Rows from block 11, named by matrix and row number. Rows with one number belong to one channel. Each number is 200 + 40 x the weight over the matrix's rms, rounded and kept within 0 to 999. All counts start at 0.
# convs0: first 3x3 conv (model.decb.1.1.convs.0.weight, 64x64x3x3), inputs 48-63, a 3x3 kernel for each
# convs1: second 3x3 conv (model.decb.1.1.convs.1.weight, 64x64x3x3, transposed), outputs 48-63, a 3x3 kernel for each
convs0.22,159,180,178,195,199,155,236,226,220,201,251,239,263,221,250,275,159,184,171,139,166,262,243,172,181,213,221,206,220,213,199,202,195,188,172,180,193,201,182,169,205,284,217,243,261,278,287,296,241,231,235,237,245,249,202,214,240,245,175,155,199,157,164,217,281,201,210,262,231,152,214,242,207,201,215,215,191,183,204,221,187,181,228,245,206,188,176,178,203,236,193,177,238,211,214,159,136,198,134,197,180,205,169,202,175,185,227,238,190,188,199,197,223,196,189,213,199,174,211,184,187,192,180,163,145,146,189,142,126,200,130,140,212,138,165,219,194,190,209,235,217,203,220,214
convs0.23,248,187,226,247,214,200,252,258,182,163,150,136,173,199,196,157,174,153,266,220,194,257,202,188,234,151,205,203,176,209,166,131,187,184,172,213,205,218,178,190,207,186,185,217,196,43,62,172,102,129,191,124,157,166,275,249,235,172,220,224,195,262,291,223,243,232,205,203,185,208,186,190,233,203,193,190,162,178,159,146,181,99,156,143,177,224,196,194,212,167,231,175,165,264,249,179,279,300,210,203,222,250,223,210,222,208,272,206,220,207,215,206,189,197,197,194,203,265,336,273,252,239,209,261,278,212,255,233,206,229,189,207,232,185,222,225,213,207,233,226,226,193,199,238
convs0.24,178,162,219,191,196,225,91,148,197,176,202,261,200,214,246,228,191,182,180,183,266,227,211,237,274,270,226,201,220,220,255,196,151,348,297,214,190,204,179,191,196,164,200,212,175,204,289,257,197,272,221,284,308,231,168,170,187,202,158,180,243,123,123,217,181,171,249,163,168,294,196,179,219,205,161,221,218,196,237,240,215,202,267,314,159,196,194,204,178,171,212,194,200,230,226,207,200,202,191,182,213,171,197,193,196,209,304,213,199,225,199,214,243,193,185,178,168,204,151,122,223,153,143,151,164,211,200,154,159,183,167,197,203,210,221,205,237,199,246,251,213,184,205,185
convs0.25,163,180,172,212,244,201,179,170,172,139,132,227,204,177,189,180,207,169,189,224,251,190,239,211,181,221,166,152,189,196,176,199,208,171,184,201,195,198,172,161,194,197,188,199,203,210,226,175,189,180,156,207,188,178,216,211,252,229,161,172,169,174,182,184,238,176,171,177,126,164,170,139,231,268,171,162,270,194,185,282,168,196,114,126,272,142,143,300,164,160,180,162,202,191,181,206,248,233,235,167,170,220,181,180,207,211,209,224,231,173,230,264,187,244,235,208,221,202,216,215,206,224,211,204,166,200,181,125,166,190,161,201,234,214,216,188,183,176,222,180,171,204,165,152
convs0.26,185,235,193,205,230,216,172,215,226,200,225,193,245,225,234,201,182,200,198,220,190,220,294,226,164,207,203,222,178,210,234,208,190,209,175,150,181,179,200,206,232,230,219,227,203,201,225,212,200,183,225,188,190,205,192,185,205,247,185,184,198,200,221,35,216,233,189,215,185,177,232,202,217,215,199,217,216,197,234,215,212,173,134,153,148,168,185,199,204,223,216,255,196,278,277,230,252,208,248,186,178,165,156,183,196,215,229,197,193,205,216,220,233,225,196,212,206,157,200,188,182,225,179,224,209,180,233,214,182,218,194,190,185,172,234,189,223,196,191,197,178,213,174,190
convs0.27,218,159,199,185,99,103,211,206,174,198,210,176,214,292,218,217,214,192,145,243,282,151,197,241,182,165,187,213,191,131,221,197,138,179,220,227,212,198,223,189,169,222,185,146,158,160,207,195,215,233,172,228,223,158,238,249,201,239,234,202,201,149,146,258,130,142,305,174,127,313,239,155,202,177,215,219,206,225,206,182,183,151,233,225,227,289,215,251,274,194,134,206,204,117,141,163,192,196,206,267,223,207,212,138,186,197,197,210,167,214,185,131,199,198,170,208,183,167,171,214,195,208,215,178,223,191,174,141,216,152,128,159,124,157,189,156,180,212,148,217,237,197,273,254
convs0.28,209,213,254,266,208,243,298,235,247,138,185,190,147,141,145,143,132,172,239,227,232,253,283,246,225,174,266,140,192,163,129,162,175,243,264,231,157,173,145,180,209,185,222,241,230,170,224,197,157,195,188,155,152,128,221,226,221,179,163,180,202,119,117,222,245,244,154,191,202,145,163,182,213,110,177,222,170,176,209,168,175,234,236,229,183,181,193,146,110,167,218,217,249,204,196,224,159,169,172,214,228,264,179,175,213,165,208,173,211,230,203,189,217,210,180,184,226,198,249,235,257,245,223,269,310,174,241,221,257,185,134,153,159,112,124,174,172,173,191,185,174,216,221,248
convs0.29,222,203,236,246,220,204,237,212,190,224,171,153,282,265,280,181,194,208,175,177,198,200,195,242,171,142,205,334,320,318,284,231,195,173,153,158,221,230,219,195,237,271,185,203,216,224,145,163,209,163,180,183,176,196,277,271,216,255,265,244,194,192,272,248,203,213,248,217,232,190,170,186,185,210,181,186,221,203,180,161,136,130,130,135,252,200,224,242,216,211,167,180,176,220,237,217,253,227,205,182,197,210,204,199,191,200,212,149,188,173,161,209,172,163,206,195,200,238,252,245,180,178,176,187,170,102,188,227,225,200,208,211,201,225,225,242,254,215,186,208,189,118,164,205
convs0.30,212,203,172,166,166,259,242,230,240,219,242,288,230,224,219,181,144,244,210,188,242,227,199,204,221,177,195,187,194,177,174,141,113,109,157,227,160,167,192,200,218,157,191,233,238,216,206,197,239,207,205,215,193,181,174,160,188,199,194,294,227,188,172,204,231,197,212,195,195,214,216,174,166,182,208,218,179,172,225,188,197,192,164,230,215,182,179,241,208,225,183,171,186,196,195,135,237,226,132,231,213,204,208,184,183,179,250,231,195,221,205,197,212,235,174,180,206,174,154,158,221,191,205,198,189,227,154,162,149,213,185,188,187,185,183,175,203,230,203,201,179,202,195,194
convs0.31,189,192,161,256,179,148,140,149,223,262,248,166,164,157,98,128,128,116,163,175,232,266,168,160,274,221,168,284,233,191,135,206,238,211,213,210,223,219,187,237,239,186,228,189,144,201,195,250,146,223,249,200,245,253,164,198,263,194,204,196,287,206,156,194,191,155,170,201,167,186,222,224,170,194,211,202,180,165,245,212,182,274,270,274,169,186,155,156,192,173,161,163,174,256,181,177,210,188,142,200,160,118,149,158,149,188,180,130,171,221,243,188,218,214,226,246,213,225,213,236,227,184,212,242,209,207,155,136,191,153,133,148,212,182,185,164,181,196,201,197,190,232,270,225
convs0.32,204,225,259,200,213,227,280,266,224,205,252,190,131,179,138,141,228,232,200,233,210,195,186,209,193,137,171,201,221,230,191,252,318,113,186,258,185,174,205,244,237,246,215,248,297,164,125,188,181,109,192,194,132,199,183,245,262,196,165,140,186,152,112,194,209,240,168,159,230,177,157,244,150,146,224,164,159,232,184,156,256,275,211,152,282,205,90,317,285,230,134,175,182,158,195,181,224,223,200,246,241,232,246,220,193,231,186,150,160,178,172,155,168,185,173,172,159,223,216,228,241,233,193,220,204,165,161,248,166,176,259,182,179,246,196,183,189,182,193,222,229,155,227,224
convs0.33,205,191,190,218,197,211,187,182,169,166,186,216,197,239,212,193,222,174,217,205,204,185,223,202,183,208,192,164,203,206,217,207,206,218,203,223,210,196,207,211,201,189,210,224,185,226,196,192,208,207,212,190,206,224,217,169,218,244,198,215,203,195,222,206,224,173,185,242,197,201,230,202,210,210,132,290,322,187,185,187,150,181,206,160,87,150,130,74,173,183,255,227,213,257,239,196,236,227,205,185,200,170,156,215,196,202,187,195,149,145,239,0,0,144,58,12,198,227,190,194,194,205,193,190,179,201,188,156,180,205,198,186,197,214,211,216,216,211,198,177,206,178,181,195
convs0.34,136,182,200,145,117,175,172,166,190,220,167,230,214,175,166,172,161,140,207,293,278,227,231,265,245,108,225,181,128,97,159,159,125,201,199,154,238,194,167,203,195,178,201,256,243,238,225,300,233,193,180,233,166,120,257,219,173,229,200,177,182,214,318,241,189,154,179,174,158,203,199,192,182,188,217,182,172,207,200,183,179,192,208,256,125,116,201,127,119,216,209,246,272,191,190,226,172,131,176,209,190,102,224,198,85,276,274,91,170,191,187,177,219,223,190,213,209,238,195,229,180,199,273,195,266,304,169,143,76,176,170,115,182,257,157,193,228,191,227,189,143,231,192,181
convs0.35,169,145,149,170,159,202,168,235,227,120,186,131,183,215,143,179,199,110,246,264,219,244,231,200,244,184,152,224,288,269,336,253,136,331,189,139,198,205,191,192,190,185,220,212,216,188,183,205,205,181,218,188,179,242,214,210,172,245,246,268,180,188,195,244,198,160,227,207,189,220,220,192,176,161,227,203,168,196,183,153,212,126,169,233,124,184,230,170,217,197,178,193,274,178,204,287,151,219,253,167,246,259,196,247,197,198,188,172,178,133,173,136,145,189,160,157,179,259,254,205,235,208,200,180,152,174,229,176,140,236,227,175,200,219,244,225,169,184,221,199,184,235,243,174
convs0.36,192,160,194,142,166,222,179,225,273,219,263,183,231,234,218,191,142,137,214,237,250,197,190,262,173,138,224,200,227,210,129,186,203,253,257,253,160,144,202,185,198,214,231,248,228,245,232,209,144,180,184,134,148,203,265,250,225,248,249,208,214,216,163,197,201,189,166,183,230,172,214,282,155,175,149,175,166,147,202,212,200,112,160,263,131,185,201,142,221,228,157,181,214,155,186,201,214,187,174,250,237,213,195,206,189,194,176,177,160,185,214,167,219,234,171,206,228,185,132,209,232,171,191,185,146,149,194,209,159,240,234,197,234,238,211,241,221,181,258,267,231,226,229,266
convs0.37,209,241,223,228,232,210,205,234,243,254,147,158,186,291,212,88,230,367,255,193,91,194,271,144,90,175,225,200,173,213,121,171,185,150,176,202,210,221,213,226,213,246,246,218,252,181,164,201,230,200,165,164,223,162,268,216,199,186,218,227,126,281,224,241,220,173,217,231,176,146,130,261,232,209,212,215,176,206,183,184,208,252,189,176,162,177,164,146,184,252,176,141,177,202,173,179,141,192,198,196,222,181,184,240,262,212,189,292,221,209,179,210,231,191,195,213,193,125,320,126,77,229,191,206,196,178,178,224,227,123,208,248,192,239,228,221,189,158,186,229,219,196,162,203
convs0.38,210,257,234,122,210,143,255,246,207,239,214,197,149,157,162,152,217,255,194,226,216,191,213,200,196,168,134,215,220,196,215,206,222,173,219,266,237,232,202,201,205,192,187,208,207,239,227,202,164,120,156,206,173,209,209,207,189,180,188,247,190,197,275,201,209,173,145,198,208,131,159,185,212,122,203,259,217,218,164,125,188,295,316,282,72,135,139,121,171,204,272,235,240,189,159,188,160,174,232,180,236,248,174,215,180,171,237,186,285,294,287,188,98,184,198,149,170,226,232,222,187,209,190,191,158,136,212,169,158,149,151,164,195,196,182,171,202,157,252,240,269,152,163,123
convs0.39,150,191,271,192,180,190,123,238,256,190,153,103,106,160,176,250,160,167,170,171,198,224,195,170,247,239,224,225,175,237,165,280,342,337,184,135,229,206,188,214,252,261,162,149,184,154,169,193,249,230,153,260,221,204,174,183,195,158,170,201,243,219,221,179,200,203,198,261,234,204,216,156,222,175,176,206,162,183,218,192,185,271,179,76,172,195,292,206,214,183,155,183,199,201,202,178,159,194,192,189,66,237,195,227,227,263,147,62,214,205,234,226,220,207,201,181,165,227,219,247,228,186,236,205,167,202,173,197,189,177,176,200,201,233,237,229,214,235,226,203,202,212,156,166
convs0.40,189,161,186,179,171,171,172,157,194,224,221,160,218,223,181,179,175,159,185,214,238,214,214,241,186,178,290,225,217,193,184,206,192,217,225,213,185,188,196,231,221,193,248,240,185,173,243,196,196,218,142,186,196,172,228,188,150,199,218,169,172,209,202,227,202,189,216,173,168,234,197,201,209,187,208,213,208,208,203,195,211,259,203,220,243,156,185,236,150,189,218,168,173,224,165,150,209,168,136,309,160,216,275,184,200,240,170,195,212,225,208,219,235,204,211,212,195,240,228,227,293,217,226,276,203,192,230,131,178,186,176,187,155,192,181,246,249,204,251,308,245,238,285,286
convs0.41,228,231,213,216,256,210,159,181,187,261,203,203,228,206,213,151,192,132,239,225,75,213,260,267,13,145,230,195,188,213,181,164,180,272,218,166,204,225,249,214,201,216,210,196,203,199,177,221,212,188,202,204,199,198,154,188,156,227,223,193,202,191,187,104,251,155,69,279,196,131,44,195,216,229,163,201,257,203,176,181,228,196,193,159,186,192,200,201,193,180,270,193,120,267,267,251,53,189,220,201,150,102,192,228,195,192,267,285,181,195,198,189,214,220,182,178,215,241,202,197,196,173,198,218,167,188,193,231,216,154,184,192,139,207,196,207,185,161,230,203,179,211,207,178
convs0.42,146,327,171,136,332,231,264,44,337,202,207,197,216,210,228,229,242,219,142,182,187,201,220,165,268,69,116,130,170,300,111,260,214,256,181,102,210,220,223,211,233,230,188,208,217,186,260,82,146,169,198,176,181,213,175,217,235,209,243,214,232,198,206,161,167,236,163,221,226,191,178,151,192,203,201,192,234,205,186,201,208,187,170,206,168,192,281,117,204,174,211,241,131,193,195,211,155,139,251,288,203,358,215,320,177,241,358,165,187,207,189,174,209,203,181,191,207,162,92,197,172,164,144,137,281,99,200,144,250,227,172,240,183,161,171,197,215,212,217,220,133,275,103,183
convs0.43,220,217,256,219,210,196,166,175,209,331,153,208,166,174,364,225,201,301,178,195,213,174,182,203,178,229,202,198,153,194,129,241,298,192,142,157,168,174,166,218,190,264,252,161,159,186,196,232,173,174,221,238,201,243,232,247,240,112,148,198,263,226,210,157,159,209,172,222,274,216,209,163,201,209,206,193,203,193,208,212,198,252,222,137,173,191,279,143,184,156,178,194,214,207,207,190,217,206,196,170,182,232,195,212,255,199,218,272,181,223,191,203,230,242,207,219,234,200,186,204,213,192,231,150,140,207,176,173,148,171,198,160,177,222,186,204,202,181,161,172,164,223,210,168
convs0.44,177,206,194,204,243,230,150,164,168,231,213,188,215,239,224,257,218,144,206,203,220,167,160,158,175,207,201,201,213,182,218,252,227,197,227,188,158,165,204,237,213,235,215,210,198,186,190,186,220,208,208,218,172,201,220,214,168,171,178,160,204,220,258,152,223,174,175,248,161,173,223,196,193,64,295,192,9,236,192,0,241,286,194,154,290,189,163,234,183,146,158,174,167,215,221,205,223,231,186,263,207,188,203,175,192,239,226,205,198,212,189,79,85,134,162,181,182,206,208,204,212,157,171,225,179,214,194,220,192,162,218,176,176,193,161,199,153,196,236,195,192,201,203,187
convs0.45,196,289,230,135,262,181,162,226,156,220,196,214,188,192,253,196,235,254,212,236,224,185,225,208,133,231,205,219,143,190,200,192,248,126,146,208,158,174,167,181,186,197,162,193,194,259,380,167,173,272,174,174,235,189,166,146,154,186,149,85,277,289,153,121,170,207,167,198,222,228,205,203,128,170,183,174,164,180,186,153,229,230,212,146,175,162,128,215,205,147,238,229,224,192,190,186,217,256,255,228,119,209,254,92,292,291,109,308,182,190,200,171,185,226,197,175,172,186,124,220,194,141,187,201,94,199,173,35,193,216,142,234,237,200,287,168,171,183,149,194,195,243,186,166
convs1.22,219,164,217,170,165,192,187,208,239,175,225,147,199,195,177,164,154,170,197,195,207,236,210,172,197,236,208,265,149,218,200,289,159,157,178,174,217,169,173,110,125,166,218,178,200,154,208,216,220,237,214,190,187,168,221,210,181,187,242,132,209,182,190,227,203,253,285,225,194,188,202,177,207,124,277,182,188,180,160,180,214,191,149,218,244,233,166,180,216,154,256,202,175,198,171,208,221,237,247,198,147,217,231,215,238,218,204,196,170,141,228,257,245,243,161,224,189,258,251,229,213,217,141,191,172,201,221,183,182,158,200,229,199,179,201,215,113,162,221,191,162,200,172,190
convs1.23,160,199,193,175,205,194,215,232,167,125,159,176,188,212,239,242,235,219,200,243,224,206,197,201,198,148,242,197,261,244,191,180,197,211,186,219,170,151,262,265,229,269,278,219,218,202,190,188,195,214,182,179,247,235,255,283,222,172,221,146,158,207,194,145,255,194,159,219,196,202,226,188,229,107,224,217,159,230,216,214,208,150,185,145,199,234,199,188,179,225,245,253,221,185,167,151,264,260,216,154,239,254,189,210,232,208,173,104,181,265,246,204,242,219,204,220,170,196,121,116,208,167,194,141,195,201,210,204,137,180,192,182,247,260,256,232,182,133,241,197,189,191,227,234
convs1.24,106,131,126,165,186,183,169,222,209,267,261,208,257,201,192,212,178,177,214,214,142,210,219,207,213,270,233,194,158,247,256,192,256,236,188,182,274,231,216,209,214,169,179,224,209,190,150,177,185,151,179,235,205,193,211,164,171,260,237,194,245,240,226,222,199,110,195,209,209,132,196,228,236,229,222,184,192,206,184,147,212,208,225,275,156,177,206,170,209,217,198,214,157,197,206,172,246,178,222,227,152,125,235,186,178,211,224,168,211,259,169,172,246,177,175,213,219,189,184,199,248,193,154,259,200,150,187,195,237,184,233,228,173,200,264,208,233,238,184,167,223,192,197,195
convs1.25,196,273,209,243,237,242,206,298,246,245,262,209,273,251,205,248,281,183,202,200,189,185,207,175,161,224,216,182,278,178,225,199,207,195,255,139,216,214,203,223,265,206,213,188,126,231,217,220,210,216,187,175,148,158,240,201,196,185,260,204,221,168,174,182,190,238,197,143,205,182,173,248,222,161,192,213,216,195,177,160,241,209,281,124,260,231,203,225,282,87,241,123,189,175,192,240,215,127,222,178,161,183,182,107,188,192,133,147,162,151,223,196,220,209,192,211,200,218,223,202,201,211,182,227,285,116,204,228,211,239,240,206,228,142,204,180,253,164,174,255,238,184,279,209
convs1.26,181,209,175,197,156,215,168,192,222,182,237,231,249,235,203,174,139,226,187,201,173,207,106,148,198,211,262,217,175,150,211,216,257,193,184,198,192,199,194,194,220,202,181,240,187,182,164,160,226,205,159,217,183,193,178,161,169,165,188,251,175,194,188,130,144,286,213,289,108,199,102,160,230,222,140,212,210,227,242,282,219,183,176,212,202,246,181,243,175,188,186,246,166,300,114,149,188,253,306,237,200,177,192,164,236,189,238,177,202,176,146,171,155,216,255,240,197,174,255,250,281,194,80,139,99,216,202,150,179,171,201,214,187,208,125,189,135,214,172,224,227,226,221,179
convs1.27,213,193,195,224,196,159,196,184,170,226,216,172,221,208,161,205,231,221,197,184,177,192,218,200,205,197,181,212,208,226,207,162,161,226,203,221,183,180,187,209,191,176,224,217,176,246,273,257,207,217,190,194,231,216,215,183,150,246,196,190,210,191,173,203,196,159,191,213,167,226,266,184,239,221,229,271,222,203,243,210,233,183,181,152,181,168,178,173,180,158,215,208,211,207,179,161,181,173,147,210,242,211,193,201,135,188,184,157,180,167,211,159,177,227,184,180,198,215,197,194,244,210,221,256,200,173,226,239,226,223,254,231,192,247,242,200,177,180,210,197,210,224,180,194
convs1.28,149,235,197,226,269,215,161,241,199,187,191,218,169,183,188,205,258,193,269,194,216,233,144,226,275,134,266,217,193,182,239,191,133,218,186,191,200,192,183,196,194,190,156,153,203,235,276,217,209,226,190,200,232,234,224,153,169,175,122,164,166,155,228,175,229,234,197,219,243,193,191,249,177,222,217,197,151,205,239,228,230,211,199,169,208,156,152,223,190,191,243,221,223,169,183,237,160,255,208,240,230,181,272,284,180,184,208,113,185,202,178,162,201,197,162,155,198,192,221,180,208,216,199,176,211,174,218,216,156,217,206,152,193,153,139,178,244,173,187,242,176,152,188,120
convs1.29,175,180,166,156,202,187,179,223,187,156,175,199,194,165,156,179,178,181,227,188,193,194,226,206,144,167,166,138,218,238,153,193,174,152,193,201,227,203,194,238,230,220,150,203,202,188,283,238,177,183,180,271,241,197,195,195,184,168,201,129,204,202,130,247,224,215,226,183,175,200,223,226,214,195,209,194,183,197,206,161,216,255,252,248,211,218,191,236,216,154,213,232,245,171,166,169,181,223,223,178,196,196,207,194,180,231,219,214,206,257,230,126,184,223,212,199,182,231,221,209,234,239,188,210,219,187,223,243,191,186,231,241,154,162,214,211,221,196,150,146,178,179,138,230
convs1.30,215,191,260,195,241,244,184,210,179,159,240,145,190,235,176,216,198,184,184,181,140,170,184,131,229,237,198,211,161,141,149,201,108,173,252,287,189,178,193,226,203,172,219,202,230,123,156,180,174,186,168,188,231,269,224,239,130,204,229,273,196,166,166,310,193,248,187,165,163,213,211,153,250,164,203,242,233,217,182,261,251,241,174,224,204,178,183,138,175,192,115,191,196,170,236,161,225,216,195,231,204,207,193,216,144,263,224,213,187,149,240,171,154,82,179,209,200,224,211,165,163,173,181,188,177,167,211,213,240,145,183,159,215,224,212,206,206,189,211,189,220,205,175,151
convs1.31,215,200,185,201,243,219,221,206,204,200,237,198,215,238,207,194,199,227,185,180,181,205,192,176,226,209,202,221,242,177,149,255,270,210,205,210,187,229,197,137,173,194,236,266,219,190,197,246,161,156,163,167,159,193,198,222,207,228,230,255,162,180,248,217,130,197,224,228,173,171,180,156,238,212,190,130,224,180,185,186,204,207,156,195,187,193,196,240,216,203,213,243,193,200,236,190,210,222,237,192,228,194,203,224,211,180,167,196,198,173,178,180,251,206,205,188,181,194,239,171,168,164,157,177,204,196,171,184,150,218,179,206,241,223,174,212,157,191,216,203,241,211,176,223
convs1.32,176,175,215,182,180,191,173,173,269,155,152,267,217,221,269,284,214,192,244,230,191,201,157,131,180,149,222,232,174,154,159,180,164,187,216,241,202,157,146,226,196,189,220,192,173,164,147,203,204,193,225,215,219,237,219,272,208,190,227,208,185,236,282,174,239,268,142,239,253,256,244,248,186,179,209,245,200,174,245,195,194,214,159,161,233,173,91,197,193,200,250,244,230,164,223,272,142,217,265,156,207,236,163,196,212,157,234,198,187,247,280,178,215,227,204,247,197,224,168,243,191,184,222,119,152,230,169,237,255,221,245,255,189,215,212,222,129,125,231,200,250,222,222,241
convs1.33,211,242,201,214,204,141,266,276,203,217,183,205,221,223,216,250,256,217,233,259,210,227,268,178,227,229,217,195,218,161,161,197,135,180,213,169,213,187,152,203,173,276,194,170,241,160,237,165,189,237,158,227,264,220,227,265,256,205,224,224,254,204,189,211,143,143,231,168,162,238,210,177,159,176,155,192,198,201,171,153,193,211,213,259,180,148,214,240,219,270,152,165,210,156,153,213,206,219,261,249,264,231,236,225,197,199,223,227,220,228,233,308,325,318,218,271,254,236,251,217,201,214,274,231,276,270,161,139,176,153,137,160,170,192,183,244,262,231,254,282,253,213,247,263
convs1.34,227,177,200,222,234,230,220,266,241,213,177,187,206,207,203,242,219,179,224,253,132,226,205,108,206,100,154,177,199,237,166,121,223,233,121,248,208,192,157,189,182,166,202,209,210,185,149,174,186,175,181,179,140,199,122,137,170,186,123,142,277,230,258,195,220,247,198,171,254,288,172,190,163,184,227,175,235,232,184,186,156,222,246,150,201,202,176,212,146,199,207,189,185,181,172,137,228,196,158,143,256,288,139,253,238,155,284,185,197,244,186,203,184,204,179,164,216,175,175,194,171,212,205,168,236,174,147,178,197,150,174,184,177,254,192,166,166,190,166,224,195,194,320,212
convs1.35,226,203,192,260,180,197,170,151,158,237,214,238,251,200,255,182,151,151,228,152,199,257,163,171,163,171,207,233,210,177,102,175,133,192,210,191,226,192,159,239,181,183,235,191,180,214,179,170,195,247,216,218,196,207,157,179,210,172,156,180,289,207,192,214,230,240,237,238,244,231,150,197,165,188,254,175,196,253,184,160,189,245,239,235,248,218,172,153,152,208,203,164,159,231,179,176,196,209,195,172,227,208,190,222,166,236,223,125,215,195,195,262,235,166,188,203,201,138,231,233,135,212,202,199,269,229,159,148,166,209,186,225,290,209,249,167,159,174,194,177,238,148,166,222
convs1.36,203,185,177,220,194,249,175,149,226,179,188,197,224,150,220,255,192,263,158,188,233,150,218,167,241,254,203,170,232,209,223,200,177,256,220,157,212,267,251,168,189,262,150,204,241,182,276,248,139,201,205,212,233,230,231,212,175,196,201,155,175,161,210,217,204,161,241,195,211,174,234,267,246,189,167,194,199,172,190,189,189,147,199,232,181,176,154,97,169,152,165,231,251,132,192,197,178,243,274,221,181,227,212,185,184,228,181,181,152,224,238,198,206,195,251,260,233,227,222,221,213,149,182,227,180,234,186,212,232,216,243,255,257,255,258,185,174,169,173,234,177,218,226,224
convs1.37,196,177,238,154,197,181,229,155,157,239,123,204,238,246,329,123,159,222,165,250,128,170,268,246,174,228,147,210,182,298,190,317,173,146,171,158,181,182,242,235,255,124,237,217,199,135,147,183,312,216,215,173,177,348,225,236,180,68,243,192,207,183,94,218,264,232,236,240,83,230,243,175,157,229,271,188,192,226,281,130,216,278,257,171,204,237,233,188,171,146,173,168,185,195,182,225,217,273,164,226,196,202,229,227,212,205,175,159,164,182,196,204,270,235,163,230,142,288,191,189,210,138,202,303,189,208,203,159,179,195,178,112,259,283,284,141,202,209,268,116,214,238,146,246
convs1.38,177,270,248,109,168,95,214,272,207,211,277,242,48,108,74,283,304,323,227,240,242,225,223,241,234,234,235,157,206,217,205,183,240,179,216,203,203,229,191,260,255,254,198,218,209,198,269,242,141,236,229,109,221,172,206,213,198,189,192,236,208,216,245,221,241,211,148,193,178,199,235,204,282,230,214,129,116,50,243,223,205,181,178,205,179,108,157,249,170,164,257,198,261,103,92,130,245,220,264,191,171,263,178,123,178,236,191,192,215,154,213,263,212,208,229,202,194,214,244,202,192,255,221,108,212,183,193,193,221,48,128,88,272,247,191,189,218,192,137,232,219,183,238,236
convs1.39,155,165,196,132,178,254,256,237,200,210,180,271,277,303,245,178,146,154,169,185,208,193,222,138,209,125,134,175,168,74,211,221,177,182,188,290,231,196,195,197,142,226,141,211,221,144,126,188,325,200,221,219,197,259,205,175,184,249,217,203,189,170,269,187,191,328,232,257,205,169,239,208,205,197,182,178,228,209,190,230,215,244,255,209,197,128,97,241,191,208,215,121,197,142,215,260,187,241,259,177,154,214,229,215,193,157,193,211,201,217,244,217,212,188,152,165,182,231,317,146,248,152,180,196,188,204,169,264,178,132,154,196,183,206,142,168,170,155,154,238,163,185,204,220
convs1.40,193,236,140,161,265,208,141,221,188,178,173,231,194,167,241,196,212,230,201,211,225,171,209,226,194,198,235,237,202,236,241,206,215,219,226,185,183,180,223,199,215,232,167,216,232,226,205,212,253,165,190,252,219,231,198,195,191,167,215,201,178,177,211,235,181,236,187,223,238,169,247,212,209,203,167,183,195,174,220,180,205,226,203,187,201,225,200,152,212,166,154,218,170,127,188,173,226,249,233,227,236,239,222,256,228,195,158,220,198,183,223,173,182,261,170,171,201,173,147,173,211,172,180,211,177,165,176,207,151,184,201,107,201,194,182,139,211,188,195,205,197,219,197,239
convs1.41,157,227,172,236,145,231,276,175,237,190,134,271,221,260,117,198,205,154,178,205,218,209,189,222,259,157,215,103,230,225,295,59,260,242,216,204,205,179,227,245,199,205,161,195,212,167,178,146,190,183,189,200,193,193,150,178,220,247,157,214,175,234,181,176,197,170,157,136,291,247,195,206,176,327,201,233,74,298,294,214,227,171,237,183,161,159,251,275,230,216,185,188,232,234,245,162,234,177,205,166,188,220,250,170,229,234,208,196,160,283,158,185,151,222,222,199,196,132,163,195,224,221,160,216,208,133,196,177,233,244,143,194,145,185,187,206,207,244,175,136,218,189,257,182
convs1.42,188,179,256,191,152,249,236,235,183,222,123,258,170,223,97,161,149,173,223,311,182,116,328,124,224,281,246,125,229,144,158,203,249,268,209,261,209,131,221,208,138,255,124,218,189,167,216,246,307,209,234,275,169,198,135,239,136,222,229,142,194,125,175,218,239,291,158,238,108,96,228,208,198,228,237,208,156,257,207,143,174,230,303,139,177,161,205,206,222,268,190,118,302,195,174,203,157,182,225,113,254,170,177,239,197,154,76,225,222,280,126,225,184,148,186,194,230,241,176,175,325,119,258,318,221,193,171,221,171,222,133,220,194,233,213,235,188,217,165,138,244,233,132,256
convs1.43,186,218,226,180,196,233,196,203,266,154,193,258,92,138,179,176,197,235,215,223,202,177,167,169,174,231,248,199,246,256,145,211,263,174,197,230,179,192,167,159,168,176,160,235,202,258,265,261,125,200,223,171,193,193,143,150,230,158,119,176,169,140,146,165,235,197,189,213,164,189,197,173,216,220,151,242,226,214,202,173,233,160,194,150,199,249,276,210,249,156,296,267,259,200,200,168,180,170,181,163,221,214,185,172,184,166,155,184,225,200,198,208,247,216,234,232,198,89,154,218,175,215,246,220,244,155,181,173,164,259,251,198,249,260,259,164,198,212,143,187,219,167,199,259
convs1.44,162,157,267,186,113,273,225,112,143,255,185,232,174,119,194,223,200,210,239,191,267,224,215,266,171,200,168,160,72,300,110,59,175,237,127,231,203,278,202,209,152,75,151,233,177,255,224,283,229,182,289,169,43,250,139,246,158,187,281,202,203,210,172,213,292,245,137,193,198,168,298,295,131,107,215,24,160,119,154,188,285,213,81,192,124,55,186,177,70,205,256,328,178,198,153,116,237,258,253,223,240,27,325,311,321,239,198,131,170,240,230,173,152,186,237,297,198,140,242,213,184,203,239,226,267,203,162,214,197,165,181,217,185,292,318,179,129,223,212,219,143,202,174,252
convs1.45,167,128,238,204,165,189,199,191,239,178,126,181,204,177,180,198,235,221,219,227,194,203,210,211,209,196,202,244,206,204,225,188,175,231,186,194,221,266,197,231,241,242,230,213,240,208,219,133,242,170,130,274,171,153,247,175,179,232,192,197,202,232,220,194,142,135,234,170,178,240,227,202,120,207,218,162,189,212,198,203,239,161,227,215,198,194,172,181,206,161,237,197,171,218,200,194,156,224,176,154,171,219,166,176,204,180,177,215,189,140,248,190,179,213,180,207,185,174,188,200,198,187,210,207,184,254,197,130,225,207,213,207,211,218,194,229,154,255,214,159,198,201,165,203